python train.py --model="image classifier" --dataset="retinal OCT scans (Kermany 2017)" --train_examples=98430 --image_size=32 --crop_scale_min=0.5 --horizontal_flip=true --translate=0.12 --color_jitter=0.2 --targets=["finding"] --num_classes=4 --arch="inception" --norm="groupnorm" --activation="silu" --weight_standardization=false --depths=[4, 7, 7] --kernel_size=3 --stem="deep" --widths=[160, 240, 352] --loss="binary_cross_entropy" --init="torch_default" --optimizer="muon" --muon_scale="match_rms_adamw" --lr=0.0043 --momentum=0.95 --nesterov=true --orthogonalizer="newton_schulz_5" --adamw_lr_other_params=0.0012 --gradient_centralization=true --steps=3200 --batch_size=64 --epochs=2.1 --lr_schedule="linear" --final_lr_fraction=0 --warmup_steps=60 --weight_decay=0.3 --adamw_weight_decay_other_params=0.05
Rows from block 15 of a small image classifier, named by matrix and row number. Each number is 128 + 32 x the weight over its row's rms, rounded and kept within 0 to 255. All counts start at 0. After the name is the row's rms in percent of the matrix's.
Before each channel's rows are labels from the 100 images, of 14976, where the channel reaches its highest value: "responds to" is what is common among them. Only what is clearly more common there than usual is listed. The data: retinal OCT scans (Kermany 2017). In brackets: how many of the 100, against the usual share in percent.
# r30: branch 2 reduce pointwise conv (model.blocks.15.r3.0.weight, 88x352x1x1), inputs 264-351

responds to: finding: diabetic macular edema (57 vs 11.7)
r30.82 129 [161 152 146 142 129 155 143 139 134 149 163 156 138 141 128 139 135 131 117 131 155 134 120 147 137 135 152 136 148 154 147 144 152 138 133 123 144 142 128 170 112 127 135 144 105 123 151 162 131 137 139  95 132 181  99 157 110  84  92 142  99 124  77  91  94 106 119 129 133 102 101  81 133 128 135 130 107 129 138 111 106 137 103 224 210 128 140 134]

responds to: finding: drusen (66 vs 7.4)
r30.55 100 [ 97 111 107  97  90 100 101  88 124 151 109  60 101 126 136 119 126 127 104  72  99 111 103  80 129 115 117  90 135 133  95  96 119 123 122 148 109 110 115 104 151 106 109 137 138 121 132  60 142 144 100 179 137  86 122 123 172 215 122  96 112 107 176 177 150 103 178  98 181  70 147 130 138 173  95  83 178 114 119 139 118 119 107 129 107 105 136 168]

responds to: finding: drusen (54 vs 7.4)
r30.31 116 [108  92  78 114 140 159  64 103  72 141  94 114 118 111 135  78 118 104 128 155  91 116  77 125  78 106 140 105 131 114  90 147 112  95 119 135 170  84  77 118 139 166 110 135 132 122 193 147 171 118 124 185 125 117 141 104  71 181 124 117  82 143 115 156 113 122 113 179 103  92 113 114 105 152  93 163  43 184  91 145 111 102 183 121 255 112 126 194]

responds to: finding: diabetic macular edema (69 vs 11.7)
r30.77 099 [ 82 140 147 128 120 124 135 136 120 134 134 128  93 152 151 114 175 123 142 120 152 153 161 159 142 156 142 142  86 134 120 191 132 117 145 161 138 129 139 128 110 139 138 146 113  20  86 134  87 155  75 174 174 186 140 135 148 101 118 125 123  89 124 124 145 123 107 136 134 139 148  95 125 133 124 137 112  60 115 114 144 109  97 184  84 108 136 166]

responds to: finding: drusen (80 vs 7.4)
r30.48 101 [112 117 105 122  90 126 141 152  96 117 117 128 116 133 115 154 117 139 130  97 130 166 114 105 129 141  92  97 126 174  85 122 104 153 161 140 110  97 120 149 119  67 156 128 170 142 163 177 181  96 181 102 120  75 163  89 102 143 144  81 153 169 143 226 176 137 110 150 127 143 166  95 155 146 110  96 104 157 169 146 186  99 161 106 179 137 154 165]

responds to: finding: diabetic macular edema (96 vs 11.7)
r30.1 098 [145 177 168 163 127 138 183 144  89 133 179 137 126 124 162  98 153 103 161  95 114 161 121 139 137 165 137 125 176 145 105 147 129 149 187 144 141 140 138 145 128 136 149 156 136 110 126 115 144 167 162 216 115  27 131 132 244 120  88 164 128 181  88 177 182 105  81 138 126 100 104 150 144 137  97 179 108 139 137 110 132 111 182  76  65  86 120 145]

responds to: finding: drusen (30 vs 7.4)
r30.29 097 [149 109 111  89  84 130 143 126 142 161 117 132  90 125 121 155 140 171  89 110 116 158 145 109 122 104 150 120  83  95 164 134 155 142 123 143 136  81 106 141  83 127 127 148 112 146 137 114 117  92 136 186 127 158 166 116  95 162 148  82 128 130 107 162 175 177  93  97 107 114 107  65 101  73 110  53 118 113 107 132 115 135 141 166 111  96 103 125]

responds to: finding: diabetic macular edema (100 vs 11.7)
r30.33 102 [128 183 170  71 156 136 125 219  95 150 131  80 210 146 174 137 153 164 141 156  73 164 127 104 122 166 160 129 100 177 151 112 128 119 107 109 128 168 141 133  83 126 147 136 102 118 160 132 124  93 181 156 153 134 145  33 156 145  95 107 135  90 138 111 124 126 164 140 147  85 151  95 140 132 132 111 156  91 178 213 164  84 146  71 138 149 158 150]

responds to: finding: drusen (87 vs 7.4)
r30.18 104 [114 135 116 108 114  94  69 115 124 126 152 151 126 123 125  91 134 134 126 161 118 103 121  88 149 125 113 132 129 156  91 146 148 145 128 129  66 198  92  97 136 118 134 115 150 128 140 127 129 147 107 140 139 146  91 158  89 141 117 128 102 119  87 110 110 121 159 114 138 114 177  90 105 155 135 128 156  92 153 167 113 129 122 135 161 116 156 153]

responds to: finding: normal (98 vs 51.6)
r30.72 100 [143  99 120 148 128 159 139 122 156 124 132 158  85 155 158 169 148 169  96 102 124 150 138 138  69 142 125 109 161  97 126 130 109 155 143 143  97 114 165 121 147 174  95 128 127 151 190  98 167 113 110  99  47 140 175 178 183 108 203 179 193 191 170 122  98 157  72  94 117 123 210 127 108 130  80 143 170 122 152  98 195 190 144 134 141  94 114 192]

responds to: finding: diabetic macular edema (100 vs 11.7)
r30.38 093 [173 115 148 190 116 136 167 103 111 152 133 126  61 146 170 205 131 137 104 131 132 177 170 141 157  99 147 118 162 151 117 129 173 105 103 173 159 116 106 158 164 132 155 181 106 126 134 170 150 147 194  84 137  40  77 120 128 114 158 185 117 158 157 158 156 147 136 139 198  45  80 101 147  68 139 114 138 144 169 170 163 168  58 132  82 180 158  87]

responds to: finding: drusen (34 vs 7.4)
r30.25 101 [123 140 119 141 155 121  55  57  79 125 135 139  88 143 209  66 152  95 116 149  98  98 135 125  93 142 160 103 143 154 104 153 131 129 109 132 157 155  82 176 180 154 121 150 142  68 107 138 113 135 134 119 110 103 117  98 155 104 162 107 127 106 161  95 155 146 186 120  97  99 124 111 158 156 136 111 130  52 115 154 104  96  78 102 116  67 133  89]

responds to: finding: diabetic macular edema (100 vs 11.7)
r30.62 095 [134 125 110  67 133 143 153  93 114 125 135 134 106 133 159 125 156 120 108 159 112 117 128  93 127 149 176 139 146 157 122 118 102 135 134 150 108 115 123 135 118 140 112 151 148 148 177 144 129 162 134 154 109  40 121 160 127  85 157 140 198 136 116 104 129 113 188 154 143 137 139 108 155  81 116  85 169 135  57 136 156 132 153  68  89 112 187 146]

responds to: finding: diabetic macular edema (88 vs 11.7)
r30.40 093 [153 113 116 108 133 123 130 106 108 134 132 126 128 138 175 126 202 127 111 133 105 145 162 104 120 160 169 116 172 107 144 172 124  99 154 123 173  88 107 132 108  92 158 162 146  96  98 101 103  77 119 151  71 116  78 126 137 111 120 174 101  93 144  94 133  92 171 124 146 135 106 100 173 122 146 114 164 169  90 131  63 148 157  74 115 132  90 176]

responds to: finding: normal (95 vs 51.6)
r30.43 094 [127 177 161 143 107 106 101  92 180 116 139 189  85  87 123 140 141 142 110 148 174 110 167 126 133 110 102 120  90 105 136 115 109 152 143 155 166 145 145 148  95 154 123 137 124  87 117 134 149 186 131 107  76  89 158  99 145 108 206 133 109  47 115 149 138 140  96 147 158 101 102  94 144  96 114 138 165 105 147 100 148 150  95 148 150 133  84 102]

responds to: finding: diabetic macular edema (99 vs 11.7)
r30.61 099 [108 100 139 116 151 116 162 129 147 131 108  58 138 104 145  93 120 127 161 156 102 135 155 121 112 116  93 126 109 123 164 132 123  95 112 118 154 111 134 127 126 109 143 131 145  97 206  91 188  98 144 140 134 103 133 106  73 119 138 130  67  96  78 153 166  79 165 121 120 108  92  98  77  63 134  94  75 110  92 103 107 174 109 173 128 100 101  46]

responds to: finding: drusen (53 vs 7.4)
r30.84 098 [ 64 151 134 171  90  94 111 105 119 110 149 121 154 117 121 119 179 126 118 111 108 154 138 102 137 139 132 124  90 139 139 116 184 131 135 164 114 125 151 111  74 136 113 154 139 139 104  42  89 112 146 129 120 117  79 115 114 212  81 133 146 132 223 201 234 107 173 105 141 117  63  82 169 164 174 113 126  99 136 139  85 167 159 134 105 173 153 139]

responds to: finding: normal (98 vs 51.6)
r30.64 104 [147 149 120 116 122 119 166  93 155 142 138 158 133 138 106 138 130 174 139 101 106  76 146 113 149 105 111 135 109 141 126 125 158 119 155 131 105 127 132 142 123 108 135 126 148 104 222  96 222 168 163  68  78 104 169 150 124 140 181 143 142 151 164 108  90 173 109 172 134  91 126  55  95 115 120 112  33 185  49 121 108 106  59 110 127  94  69  91]

responds to: finding: diabetic macular edema (50 vs 11.7)
r30.34 096 [ 52 157 126 135 137  44  89 118 139  88 136 126 130  93 116 135 133 156 163 148  90 113 142 124 157 165 106 116 102 158 129 156 139 145 106 105  98 178 125 109 140 114 138 158 182 104 143 104 175 160 152 153  89 115 116 178 139 171 135 113  94  58 153 174 175 124 114 115 108 125 127 130  92  78 122 135  89 174  84  90 147 105 142 213  93  95 123 162]

responds to: finding: diabetic macular edema (93 vs 11.7)
r30.80 098 [123  76  54  89 130 164 104 138 142 184 103  96 130 156 142 176 190 119 135 153 129 156 173 103 138 102 113 153 135 143 122 148 135 170 140 147 144 126 139 142  82 148 119 161 130  83 110 130  84 105 102 118 157 112 140 186 125  34 122 126 131 157  86  78 108 101  54 150 145 112 138 147 119 143  99 103 152  78  97 146 144 114  97 138 136 145 182 157]

responds to: finding: drusen (61 vs 7.4)
r30.68 105 [141  95  92 128 101 169  76 110 136  89 132 111 144  98 119  77 175 111 174 116  91  82 119 118 132 117 151 137 133 144 113 159 168 124 142 141 141 103 103 115 191 216 109 125  63 136 147  50 114 152 118 102  91  81 160 115  85  81  72  40 109 102 116 142 118 127 107  73 147  93 143  68 136 132 136 147 183 151  94 125  95 135 145  99  90 125 185 155]

responds to: finding: diabetic macular edema (99 vs 11.7)
r30.74 093 [125 135 155  67 126 123 155  92 178 165 104  98 157 137  86 149 119 110 121  79  72 134 145 123 118  86  96  93 106 116 138  92 163 114 151 158 153 163 149 138 116  94 158 146  70  35  75 116  78 129 133  85 141 104  90 220 161 134 128 119 140 156 129 144  86 136  70 138 127 115 137 147  94 127 129 165 152 110 136 174  82 139  95 125  51 121 125  76]

responds to: finding: diabetic macular edema (100 vs 11.7)
r30.28 095 [103 140 145  96  93 153 140 100 198  96 131 151 134 121 134 129 146 149 106 114 145 129 173 109 144 125 118 146 121 162 139 138 125 138  97 150 121 149 144 126 116 156 107 145 168 112 152 192 133 147  97 111 113 138 107 128 162 153  95 168 101 128 170 133 140 144 136 182 160 119  70 100 119 110 109 111  67 109 147  89 107 111 134  97 245 118 130 157]

responds to: finding: diabetic macular edema (100 vs 11.7)
r30.3 092 [ 97 157 119 121  95 129 120 115 164 108 127 106 122 125 154  49 105 108 131 139 121  95 123 108 129 149 165  98  79 124 136 175 137 135 143 100 126 123 149 116 117 126 149 149 186  91 146 136 100 156 127 198 118  86 137 119 118 134  69 148 185 157 103 171 136  80 154 179 171 130  67 122 157 148 127 131 137 164 141 127 124 125 231  61 153 140 168 146]

responds to: finding: drusen (25 vs 7.4)
r30.53 106 [159 135 128 121 153 125 161 128 101 127 142  98 146 139 165 144 135 159 168 159 131 123 151 119 124 115  98 110 115 116 138 133 113 111 126 188 128 120 135 161 147 116 125 117 134  98 154  63 148 142 126 126 136 108 130 160 100  74  89 128 135 116 113  71  63  97 110 169 180 162 156 149 114 148 113 117 146 123 143 112  98  95 128 127 151 138  98 113]

responds to: finding: drusen (46 vs 7.4)
r30.42 102 [110 151 104 135 151 137 118 112  74 106 112 110 116 129 147  86  46 106 144 129 117 130 110 103 111 134 109  80 138 130 108 186 114  96  73 111 227 139 110 152 181 147 122 174 152 147 189 166 148 157 115 162 149 145 153 124 145 182 124 110  83 115 134 102 158 139 156 151 133 165 146 126 156 163 144 107 136 155 130 108 142 110 141 116 119 105 117 148]

responds to: finding: diabetic macular edema (48 vs 11.7)
r30.14 103 [164 133 115 122 146 124 179 124 159 126 133 139 160 180 124 187 152 128 152 162 185 165 152 124 145  93 169 151 177 180  96  61 119 130 126 110 101 118 135 144  81 137 142 112 169 154 132  91 105 131 146 177 115 141 161  88 136 116 181  70 123 132 118 191 154 114 109 166 159  94 116 136 144 116 131 150 169 152 129 154 127 155 159  85 113 129 128 134]

responds to: finding: drusen (83 vs 7.4)
r30.32 098 [ 92  99 129 109 103 120 114  81 103 159 186 123 114 153 117 185 121 165 182 167 103 155 124 139 133 112 135 125 115 185 104  99 120 132 113 115  62 202 139 120 107 101 133  97 114  93 188 188 222 168 182 123  83 161 165  81 113 142 184 160 112 128  95  86  72 115 169 195 196 151 150 149 164  87 203  91 191 159 147 118 103 153 116 118 115 118  88 110]

responds to: finding: drusen (57 vs 7.4)
r30.47 100 [127  90 128 130 102 124 129 153 109  72 145 123  89 103 103 149 130 105 127  78 161 123 120 125 141 111  76 114 112 143 125  77 120 132 111  95 147 187 174  96 163  58 141 125 103  97 159 129 122 138 161 135 128 162 132 139 101 221 164  71 116 122 173 221 172 138 156 115  96 143  85  95 115 154 105 133 146 149  99 106 153  78 119 127 107  89  97 151]

responds to: finding: diabetic macular edema (91 vs 11.7)
r30.12 103 [154 139 136  98 127  94 134  94 117 125 117 124 137 119  98 147 152 122 153 136 117 132 127 145 134 135 121 124 109 128 136 124 140 114 118 134 115 116 120 124 117 123 129 136 117 109 112 108 112 141  91 164 120  97  86 141 114 145  87 147 123  87 107 114 118  98 107 100 114 107 135 112  74  82  98 123  78  85 142 149 123 129 173  87 112 153 131 212]

responds to: finding: diabetic macular edema (100 vs 11.7)
r30.24 092 [130  82 136  62 147 153 138  94 175 120 145 158  95 157 135 154 128 154 126 118 163 107 121 141 113 133 113 141 125 128 100 117 156 176 190 161 125 119 170  83 156 176 124 111 141 128 121 175 105 222 168 108  96 108  73 109 130 141 181 162 170 120 151 196 167 150  99 187 175  86 169 185 159 108 119  89 140 185 158 121 151 174 145 110 192 125 140 107]

responds to: finding: diabetic macular edema (87 vs 11.7)
r30.19 103 [ 87 105 103 179 131  89 114 103 162 172 137 104 137 107  92 132 207 101 146 123 112 105 149 110 127  99 108 139 118  98 117 140 173 118 139 145 122 137 101 103 177  88  85 173 172 112 118 124 105 124  99 172 120 125  82 125 163 100  48 124 114  93 105 114 107 105 205 207 188 191  77  82 194 154 183 145 156 118 159  92 120  97 164 109 162 118 125 148]

responds to: finding: diabetic macular edema (100 vs 11.7)
r30.4 092 [162 114 162 112 150 148 167 103 138 153 134 143  55 171  95 199 132 156  49  98 159 130 139 126 115 146  88 133 160 112 123 150  74 163  85  95  74 140 131 114 106 136 119  68 108 127 128  67 149 101 211 161  55 131 105 203 188 155 188 125 165 111 117 136 157 120 175 124  72  83  55  86 161 157  57 137  96 165 170 131  82  93  90  94 108 145 135  46]

responds to: finding: diabetic macular edema (95 vs 11.7)
r30.83 096 [126 127 126 131 108 173 119 182 132 194 155 126 128 140 141 159 158 158  77 127 153 145 170 152 128 140 151 139 178 160 185 149 148 159 126 143 139 145 149 134  83 142 180 166 115 124 120 172 112 170 152 116 164 144 130 110  87 105 147 155 142 159 146  97 121 140  99 121  72 120 124  69 124 133 120  93  70 111 111  98 107 127 113  73  91  86  93  50]

responds to: finding: drusen (63 vs 7.4)
r30.44 097 [143 112 120 108 108 172 118 121 116 122 127 157 126 102 120 139  96  64 101  80 103 108 149  90 133  94 100 121 117 148 112 123 161 129 121 128 122 138 133 135 142 130  86 116  30 148 107 171  92  58 116 142  94 125 118 161 100 158 157 113 131 167 200 123 138 161 167 119 156  93 130 142 126 150 136  90 132  99  97  90 162 129 135 115 126 119 120 158]

responds to: finding: drusen (60 vs 7.4)
r30.35 111 [145 123 133 113  92 123 141 177  87 155 119 113 113 118 101 137 125 100  65  76 149 134 134 136 104 120  94  99 137 101 108  42 112 103 125 166  58  82 135 100  99 103  93  99 170 125 151 170 168 115 143 106 126 177 176 121  88  68 203 181 119 104 153 105  79 150  99 111 104 127 129 120 107  97 109 127  97 171 121 119 128  93 119 129 156 114 149 149]

responds to: finding: diabetic macular edema (100 vs 11.7)
r30.8 098 [157  92 136 112 130 139 148 154 116 126 157 150 147 126 117 159 144 132 118 128 110 143 121  97 140 168 135 120 155 153 124 130  94 145 143  84  98  97 142 125 100 158 135 116 119 111 138  78 160 117 158 124  52 114 119 110 132  80  59  70 145 163 106 141 114  73 169 150 151 124  67  89 186  78 166  68 153 130 121 186 130 138  71 149 194 151 144 195]

responds to: finding: diabetic macular edema (54 vs 11.7)
r30.23 105 [ 99 144 122 154 117  92 140 137 141 140 137 122 142 105 133 141 108 129 102 163 100 115 125 122 139 179 132 124 114 160 126 138 170 130 122 134 118 110 145 135 124 131  66 151 139 120 128 154 102 141 148 197  78  41 133  83 131  65 146 142 167 104  96  93 138 105 150 113 140 120 139 189 108 145 144  91 193 166 167 180 161 132 132 139  90 130 170 165]

responds to: finding: diabetic macular edema (100 vs 11.7)
r30.11 095 [171 114 117 114 139 134  94 125 122 133 115  82 132 148 134 157 155 112  78 137  85 156 137 146 158 147 152 137 139 120 118 117 124 127 135 102 131 139 127 180 117 124 127 120 134  65 149 173 152 130 234 147 140 110 171 169 234 121 148 150 157 161 169 126 140 141 166  61 134 106  84  56 129 125 138 129  80 214  94  63 129 101 102  91  72 145 109 111]

responds to: finding: drusen (57 vs 7.4); finding: diabetic macular edema (35 vs 11.7)
r30.59 096 [141 126 127 108 139 143 190 142  98 174 135  78 166 155 106 142  94 147 128 102 130 181 124 138  81 109 112 115 122 117 141 132 110 128 130 146 130 158 120 132 116 130 137 125 106  70  64  30 101 130 146  96 118  93 169 197 153 128 197 116 102 191 185 165 140 142  97 124 155  58  80  75 120  38 132 126 128  76 156 214 154 113 117 170  78 116 154 173]

responds to: finding: drusen (93 vs 7.4)
r30.16 096 [ 83 105 128 107 112  94 109 109 167 154 115 138  81 123 113  88 137 104 104 102 123  87 173 154 177 134 116 138 140  92 137 145 143 140 175 126 117 109 159 145 148 131 103 143 159  72 156 101 123 172  95 123  98  92 139 155 196  66  70 153 181 163 111 115 134 137 142 177 124 156  99  88 148 105 116  85 175 109 110 137 121 105 137  73 114 119 135  85]