Weights of a small image classifier.
Data: trained on retinal OCT scans (Kermany 2017), 2.1 epochs.
Rows from block 10, named by matrix and row number. Each number is 500 + 25 x the weight over the matrix's rms, rounded and kept within 0 to 999. All counts start at 0. Numbers have three digits each.
# b510: branch 3 first 3x3 conv (model.blocks.10.b5.1.0.weight, 60x30x3x3), inputs 0-9, a 3x3 kernel for each
b510.0:514495489477484480493502499510507480484485485497495484502506485485498480492503491470514555476520490508569504483488469543522500573537512502502513509478525505515491501484492493504480492513483487514522494517536496568492504509502499513488481496485470514497489481481494505519
b510.1:498521520514516518486497497521507490493509503502487488493513530525524490505510514504508527506471488512525505510519456420467495453475469488486480514520518514534516507508504497507526490487518499523501524460498526507506467477496487492493493496521489466485495524489502528490
b510.2:501486470517511494510511514505492517498494514491499492503491483505507486497506487474481499524514485500496484479507494480484479499487502501502489500508497502516506518504505495500486508502519484511516535486484490474481522496491494467448501487478508496497486474468507516493
b510.3:473485503518518525511500495491484503503512482483515517477490512517496513515508517506501503520475473539508485520490497518487507506507453507501484490499503488501500478488507499514506512520501510496521507496508561526471476483504486496493515524498466476487496482495483500501
b510.4:492480522506518515516514495502508487503508484497525520512493505519495510503491512492520526521518486485472560525527529507534532509508488466488512473518533512492509522522519518495499505491477513502501481503494475507531496531508517509515511469482494500527508507494507515516
b510.5:458460530490497515513504463489479511499482512518504512476491533492493502481498474494518499497494473493487492501457516489465553457484502489487492496497484508499514522491507508479510507495490533464484519492498500493506517484480491483481515492486482468499508522517517517500
b510.6:518500494482488491503520533518510518539496519528514508492504508516492516477478493523543504496490554504462452450460527457483499504510529516523538482480520515496526485501507500497488519508512501465502490486505508483460494485498515517510508511509509494520482492550477518555
b510.7:460473485503520509523523499501495488495499501498518496510501450528518488519529483480459512540525471514499475526584449473499508487503504504507517521538500514518500511493498502479499512513533501527499478492488465496512550514515488495500496497511530498509518521490521530503
b510.8:487495474493510488500511496496512517510485523501485492512498506511471503515491482511524489461483502478537583458527457507569542481502505517493522490503507491502511517510511492512520505513507525508473516495540481539533515503500482488477522495497506507486504509503529521520
b510.9:458498492467490501516509514510512513491514503519482489500501530493490515540510503524472547480484503477490498469547500519523497541481497512502501471466542488507516510494477496503495510503512523494440482528486523510510513499522530491528516510521509495480505477483524521515
b510.10:494508530522512528539524547503530554504514524474520527507518540487506526489497523443467529493508543510478540559567560513517499514506493501538502499514500503516532475504513505521511511507501467537522512524528518515504476487510465495481481488477474527511483524507488491500
b510.11:487489465490499496497501479471476464479486471497517522500484478500492482524523509509499513498485477463476479472486482494491522551493537505504497510505492519506499486483463498485497502505493481483479490483498506500504486490467507491493518503509494484464515488483506512469
b510.12:486501485478469474503501483500479508515490508503501508511484497495481486509503497503599481474536485546496447481479478532514501518533525513495496508516493532502471494510467484495497513510501481527502507540479532519507501503501508500515506506510528503511490495489511506502
b510.13:493492512501508509505508524495490473509519497517518497504501489481511499501502518497477503509482476495469473512511515507564528490523480474499468509520502491511487513482489507498508502507510446475501483486490484497457495489484472493500490483489443491498492536500507495486
b510.14:510502480500493496496529513522502508527523492505503517503508511508499499490501487479490528483484512500484475505549475469549513522558496525508480525529509508516513516495500516484487539511513509486546502504496493499484505487505501487496500501497535491517517491516468496507
b510.15:517509479510518479508481473503497487519488505507510509523494502497506482493511515478551532476522486516549460545491525479531520511437457486488493501483506487503495506500504502501492518484497481517532513487473515480485511487493508495511511501522509478486472509511495487497
b510.16:487490502498486472524510499486534495482509477510528501493503510506516485510519492462526473510500480493509506526554491547507467541528466502500486501497483497500487492505511510518509526506516508497503527464489511521491532483501488487499512508499496530484491490486508536505
b510.17:495512473486481474495472463491516515513505485497488522505498482491494485499499492497504503503505522489456516498415482476499464491537521516485473499498523495484478483481482493482488491493492490505556499506498484512526479509486483490492505509483533475454523513523493508502
b510.18:470474493492481491492478497508510495492493501496496495493506487490494481495490496575504476548541514492482483512552525486442499459474452505540497488509509503486483485488506486498487504498499528506509551526471482459504496489491490504512503494504482494505499504506505484497
b510.19:502489504491491499504516514509491490490489510500497506481488471483510496502506489505475471568542449495513498566551470504515510488492513490488495494531487485504500498488504513503516504519488519497495545486500471504485503508513486499504493512506495478471492478480491479478
b510.20:518502493501506502504508496499483500526527505513518504474489461489509505508502527472514472457498517518516484533508426567459451535479513503490514542511504509515513511504482500498503499482510523501471486497486478472476501514488523486499520515529472473495502472462561514496
b510.21:499502474460483459493505492500548523504508491477489481489519502494481492494494526537476486473472468476481502600487532514471522479431436503538485497518482509507480528504507515471492515507505546517499472488463509520487496494523503494482508490481502528487475465464470489521
b510.22:479495496495484491492490495509476496503484491490471505515494480511502495500491495528544488525529494538477477429436554481525562483479529446495516502498488504514502472499511499513517486470489467520496496491518495500499474490504478497501484496486503476539521506511478490491
b510.23:516499512488467507521505506516486510540504522517498490521489500520485483530514471517464511458446478506509492425509552493501527479469506519510514494500513508492522528513495504478482500516506506468484469464479517502513506487503519483485490493507538487506478495501487516512
b510.24:495496504488474501500475502515510515496512497488502509496502511481499493489481529464489543604482477549513462538482513484513554589503528504505497509489500490516517512530517495505488492483499497518494519499503522541484518534526505505496500491502463491517496490491489483525
b510.25:499489505531519505499494511484491481507497484529478479476489511514485531516496514475458497510535532501508475448538486440454526486527484464479521489516495506499470484489502491500509496484507507475460494517514484505503477488491484489511500487500486481528534516523488496503
b510.26:481474488529504508509507505506496486498511493509513501514496470533510475502502502459492513496499456493505456535555479485494513509531505466489500474485512480486497518501525524507485506527507522503520502486475494504492490468502536522491508508499517508475503509488483505533
b510.27:498483494507490495494497484488500508503495529508484512507523518504486508502472497486496467501510487487547483509467512501544514508494517476514480484506495493483496477509507495488506493514509502509486500506476511505470518483509504490489482494491506493482501510509481483502
b510.28:474491493487507516469496504489481500483496495491490516472466493475469485484496515514500504515489536534504473460453481488462481463484489471506485499510514516519528467494492518514512515517501498464500489497509532531525492480494488496492479502503461485517485479490513495510
b510.29:497500475494500487519491491527500501482453470473499478540519507517514504520475497451473510479480547494568498518533467507488513420520545481463479542454467516487470512478510523496492500495483517485493489539541483525503523518517506471480488469516509483496522460493499496526
b510.30:493524475496510510512525521493505511512503514523539537526515501496501512512518510481525510524491493504499476560482481519546475524486542546508490508493487507516546486512497514526528514522525537481468523505531521497536507502492500522517522533533526505507515526510502544502
b510.31:515520506504518523484506515523490503487505515511501515510496512485514501494504518462521465479476510507493534464484456462498497451510622495522517480489518516505513512489482503505495493510504484539472491506505524474497519499496495503495496515497508540524511517504520511516
b510.32:491493507513520526504497542530505481495520500506518543492487491502508511518530518502512515496525485504513517450492471480540444492517425449495490502537496506530505513500516507507531517526531492504489475539487485529488483476490519498498536515496495515513497495505489484506
b510.33:503485460509490471490497487506471476513497489503519496496489470497486455476491470454493483525485504504473509465492486473489470506497513504496501486468473508504510504522472502509482512510504471505518526474499491493476503511489491525509482495496488482507482466487496499505
b510.34:479492523480481490471462470495515493479509491479478502476499500470482507507491495511498508478513513493493485492490539488492519450468465485520462469510517477492513458466504483491492467469478503490507476522519497479502482480489497490484495501478478463477462496506463477494
b510.35:500509537495530524521512511464511518497490505480507518478484501499516520515506508481525492490512542541494511470496552511478513450475524474498502507500506514479496525505477534510501543507494553488516530504487537483478470496516504510500501517525497501501521520536549490511
b510.36:492490495483489487502501501513495503490480523487499494492528480491486474505510500503512498513476501484480503513479456507473500503523513505455467490492479493496466479496496479483499458492516507493506489466485483497494498527530478494499458481506498529500499502482513502483
b510.37:473513530483488506490477490482522516502519491494501496497514513491507490486500505518466504473486532481453528519482536519513517528593531490518515520498481486490501494496521513502523500499513465477475499493509514499558527495523515504529521510521500507520509504507500496500
b510.38:510498490523512520493496505506518492516520504516507487516500500516506501511521498541469534497505508532516518553458522513480549539476524518499517525516519495496516490501495509502507502504497491474475527494512492500486513494508518488506535502499523496512518507519505495518
b510.39:473515543490512540503498516482509513485482511506485498484494552502504531498497518517496482491542470474497533531488491492463428474457429493529503491508496490476480505515514495504502504483504517506483482495468499497507495496498501492500499497518488497512499504499488497486
b510.40:499479500514511512508517526534513504515503525511512520497514498518510495490496513527490539473507487476520480514513423507486465512526482536524541513520482535512505503481512495491501496503510474462516520496496524543466512534498523494516496487489518499501531507511503490519
b510.41:524510541507493503476466481496503502504510519506488504504494505495494514497496505508496501522505508523547503474521489521492467620615521495505513496488500517499511502497523506502497506492509508500531513499490504522473498509495509524490483501505529516537509497505485477476
b510.42:522483493510495490510528499490492512517510493518503501500469515506505514518502495511534473477465520504486467459517479490514493506522490512492523525479521502504491491520505478481484518494479523507436458509490491498492524516521491496489512507498492485517497486528498518532
b510.43:519484499519516514510508517493470503509460497523493506529497498507501519529524519455463508481466505474513499551471564545539512551523495527507493499513490519508506499483520496503510478496519512525518476508522472488490512538514509516482502490519508489507486528509492486483
b510.44:486500499495510529494507520510501494519528513499511509488497497520500519518498507503511491421584537498533507562543529507509513565525511524514495517529509497506493502496487511510516491486502498520501436552489496530495519486482496492526513487521508486481487479529498486506
b510.45:472510528496490502502501492491464490492513496476503520475463507498476507516510537514468524517453515525483474532533521472509465533502483498506475471490492492511509492483494472477498483488523487493516507520497470508509479507493473488482496476490463493509490475505517515500
b510.46:503486507522506521515505505499520480518514513524498495498517508507496497527490470450568561496503523483478499475473512533512520456478475467497537505501496515492495493496518502493518494497489460489539491492536501482486533522505516514502498520506491510524501506523498490484
b510.47:496507492502512511500499503523496499486460471476481484515508499501504488506497494512505555480537507495496500492498513492538491512454510529480491503496508503515505499510476476505482505504490483491513466497503495505508513493491480470464509522507508531495500503497467483471
b510.48:531510507511470478515492522536511477491493495473483499539523508526503492511495504530509449499497535497493509516416493429484470503471522472502513493520483516531472517496509501488509503508497548525493502526470490495474510494495495476493503485499516452469518463479493486504
b510.49:489482532500511525501497501483494541460477514494501491482487517475499528492516520468500515483508473482507543492487494498485487502497473499470473479494471475479505480471492486478482494492490477480485509498480496484498490489488494509494495476484481466494464484505518478504
b510.50:510481494490496489495512490494492506498494490497507511495458502487490485491501502496475512469513558496466529488456483471484485424498473525482469477482519508500500489497504490481490489513493505504517483501492494482474493502496505481484498500493487478508484483514516529522
b510.51:500506506508495476507481491494513512479503497495512475503495497484496492499519495504503452549515460584465509510535498556546461469536593502469502507469494512487488490503501487489484496490502525528473528492460525492519479469480484476485491490481513510506507483484523538486
b510.52:478494485504510489509514499500489487492499491498487502489486480523497486490498486453492535502495509503520474535524525542534457514594505497509472501512488506490494498488495496495498490492486508512550498476491499533472480478502493488487506476492474510471508485471512509497
b510.53:512501507501497524469497513511481532501475501495499512505488519512502539493502503503530474442498504548487496459526502526502505572504502522477514497484493507488495515508488511481511494500491467497486459510513540502500515499482515506502482503494489455516479475527504485520
b510.54:500475493479490486503511511494488512499502524485498472491485508507500520509511513481520496476513487483477492561518513526453499513507511519480472528493499505520490507516486503519486478497494527534519542514507491492519503504494499529503508494500525509535508502501527496497
b510.55:462474478480487496491488490479484498492495478480513502457491506477495479497505491490528517497506526517522471487519434551553413507472443495506520486481472489491500490483481485494502500521502458456495508522525518493498494494498500496482488505487456485479456520500509513483
b510.56:508532521474485468459468473462477468493494494503504460489499500504500522504515506471474519492474530506490497500532525491511529508535517504503508495501481473457483507495494510501507485483503492479476471477549481489470494506495478478495478483503516489549497484490509481481
b510.57:485478481480491492476476475497497480503483477479482483493489481473476486470473466500480517493556476548532531491537511545548501461491547505482491505506493506494496513473489500482490487475484505492470508516465510492490489491484492485487491486493511473475505489499482482479
b510.58:463449492497494498488486509492484518491495517508512512499488506492497521508511525499496481464523549513535483497496523500436488504459490479525489490487555484471514484505502482498504537508500484487480475493484500486487477487514503492505514517532486503501483487488496494499
b510.59:534496504483505497478487502504504505506503483507505503489515524483498489481506510521512450545474461490539483457517482510562510468479457489489480488512498490490483509498501492506490466470495498507456510469497484518485503516525502502499490490509515501512485504454480483490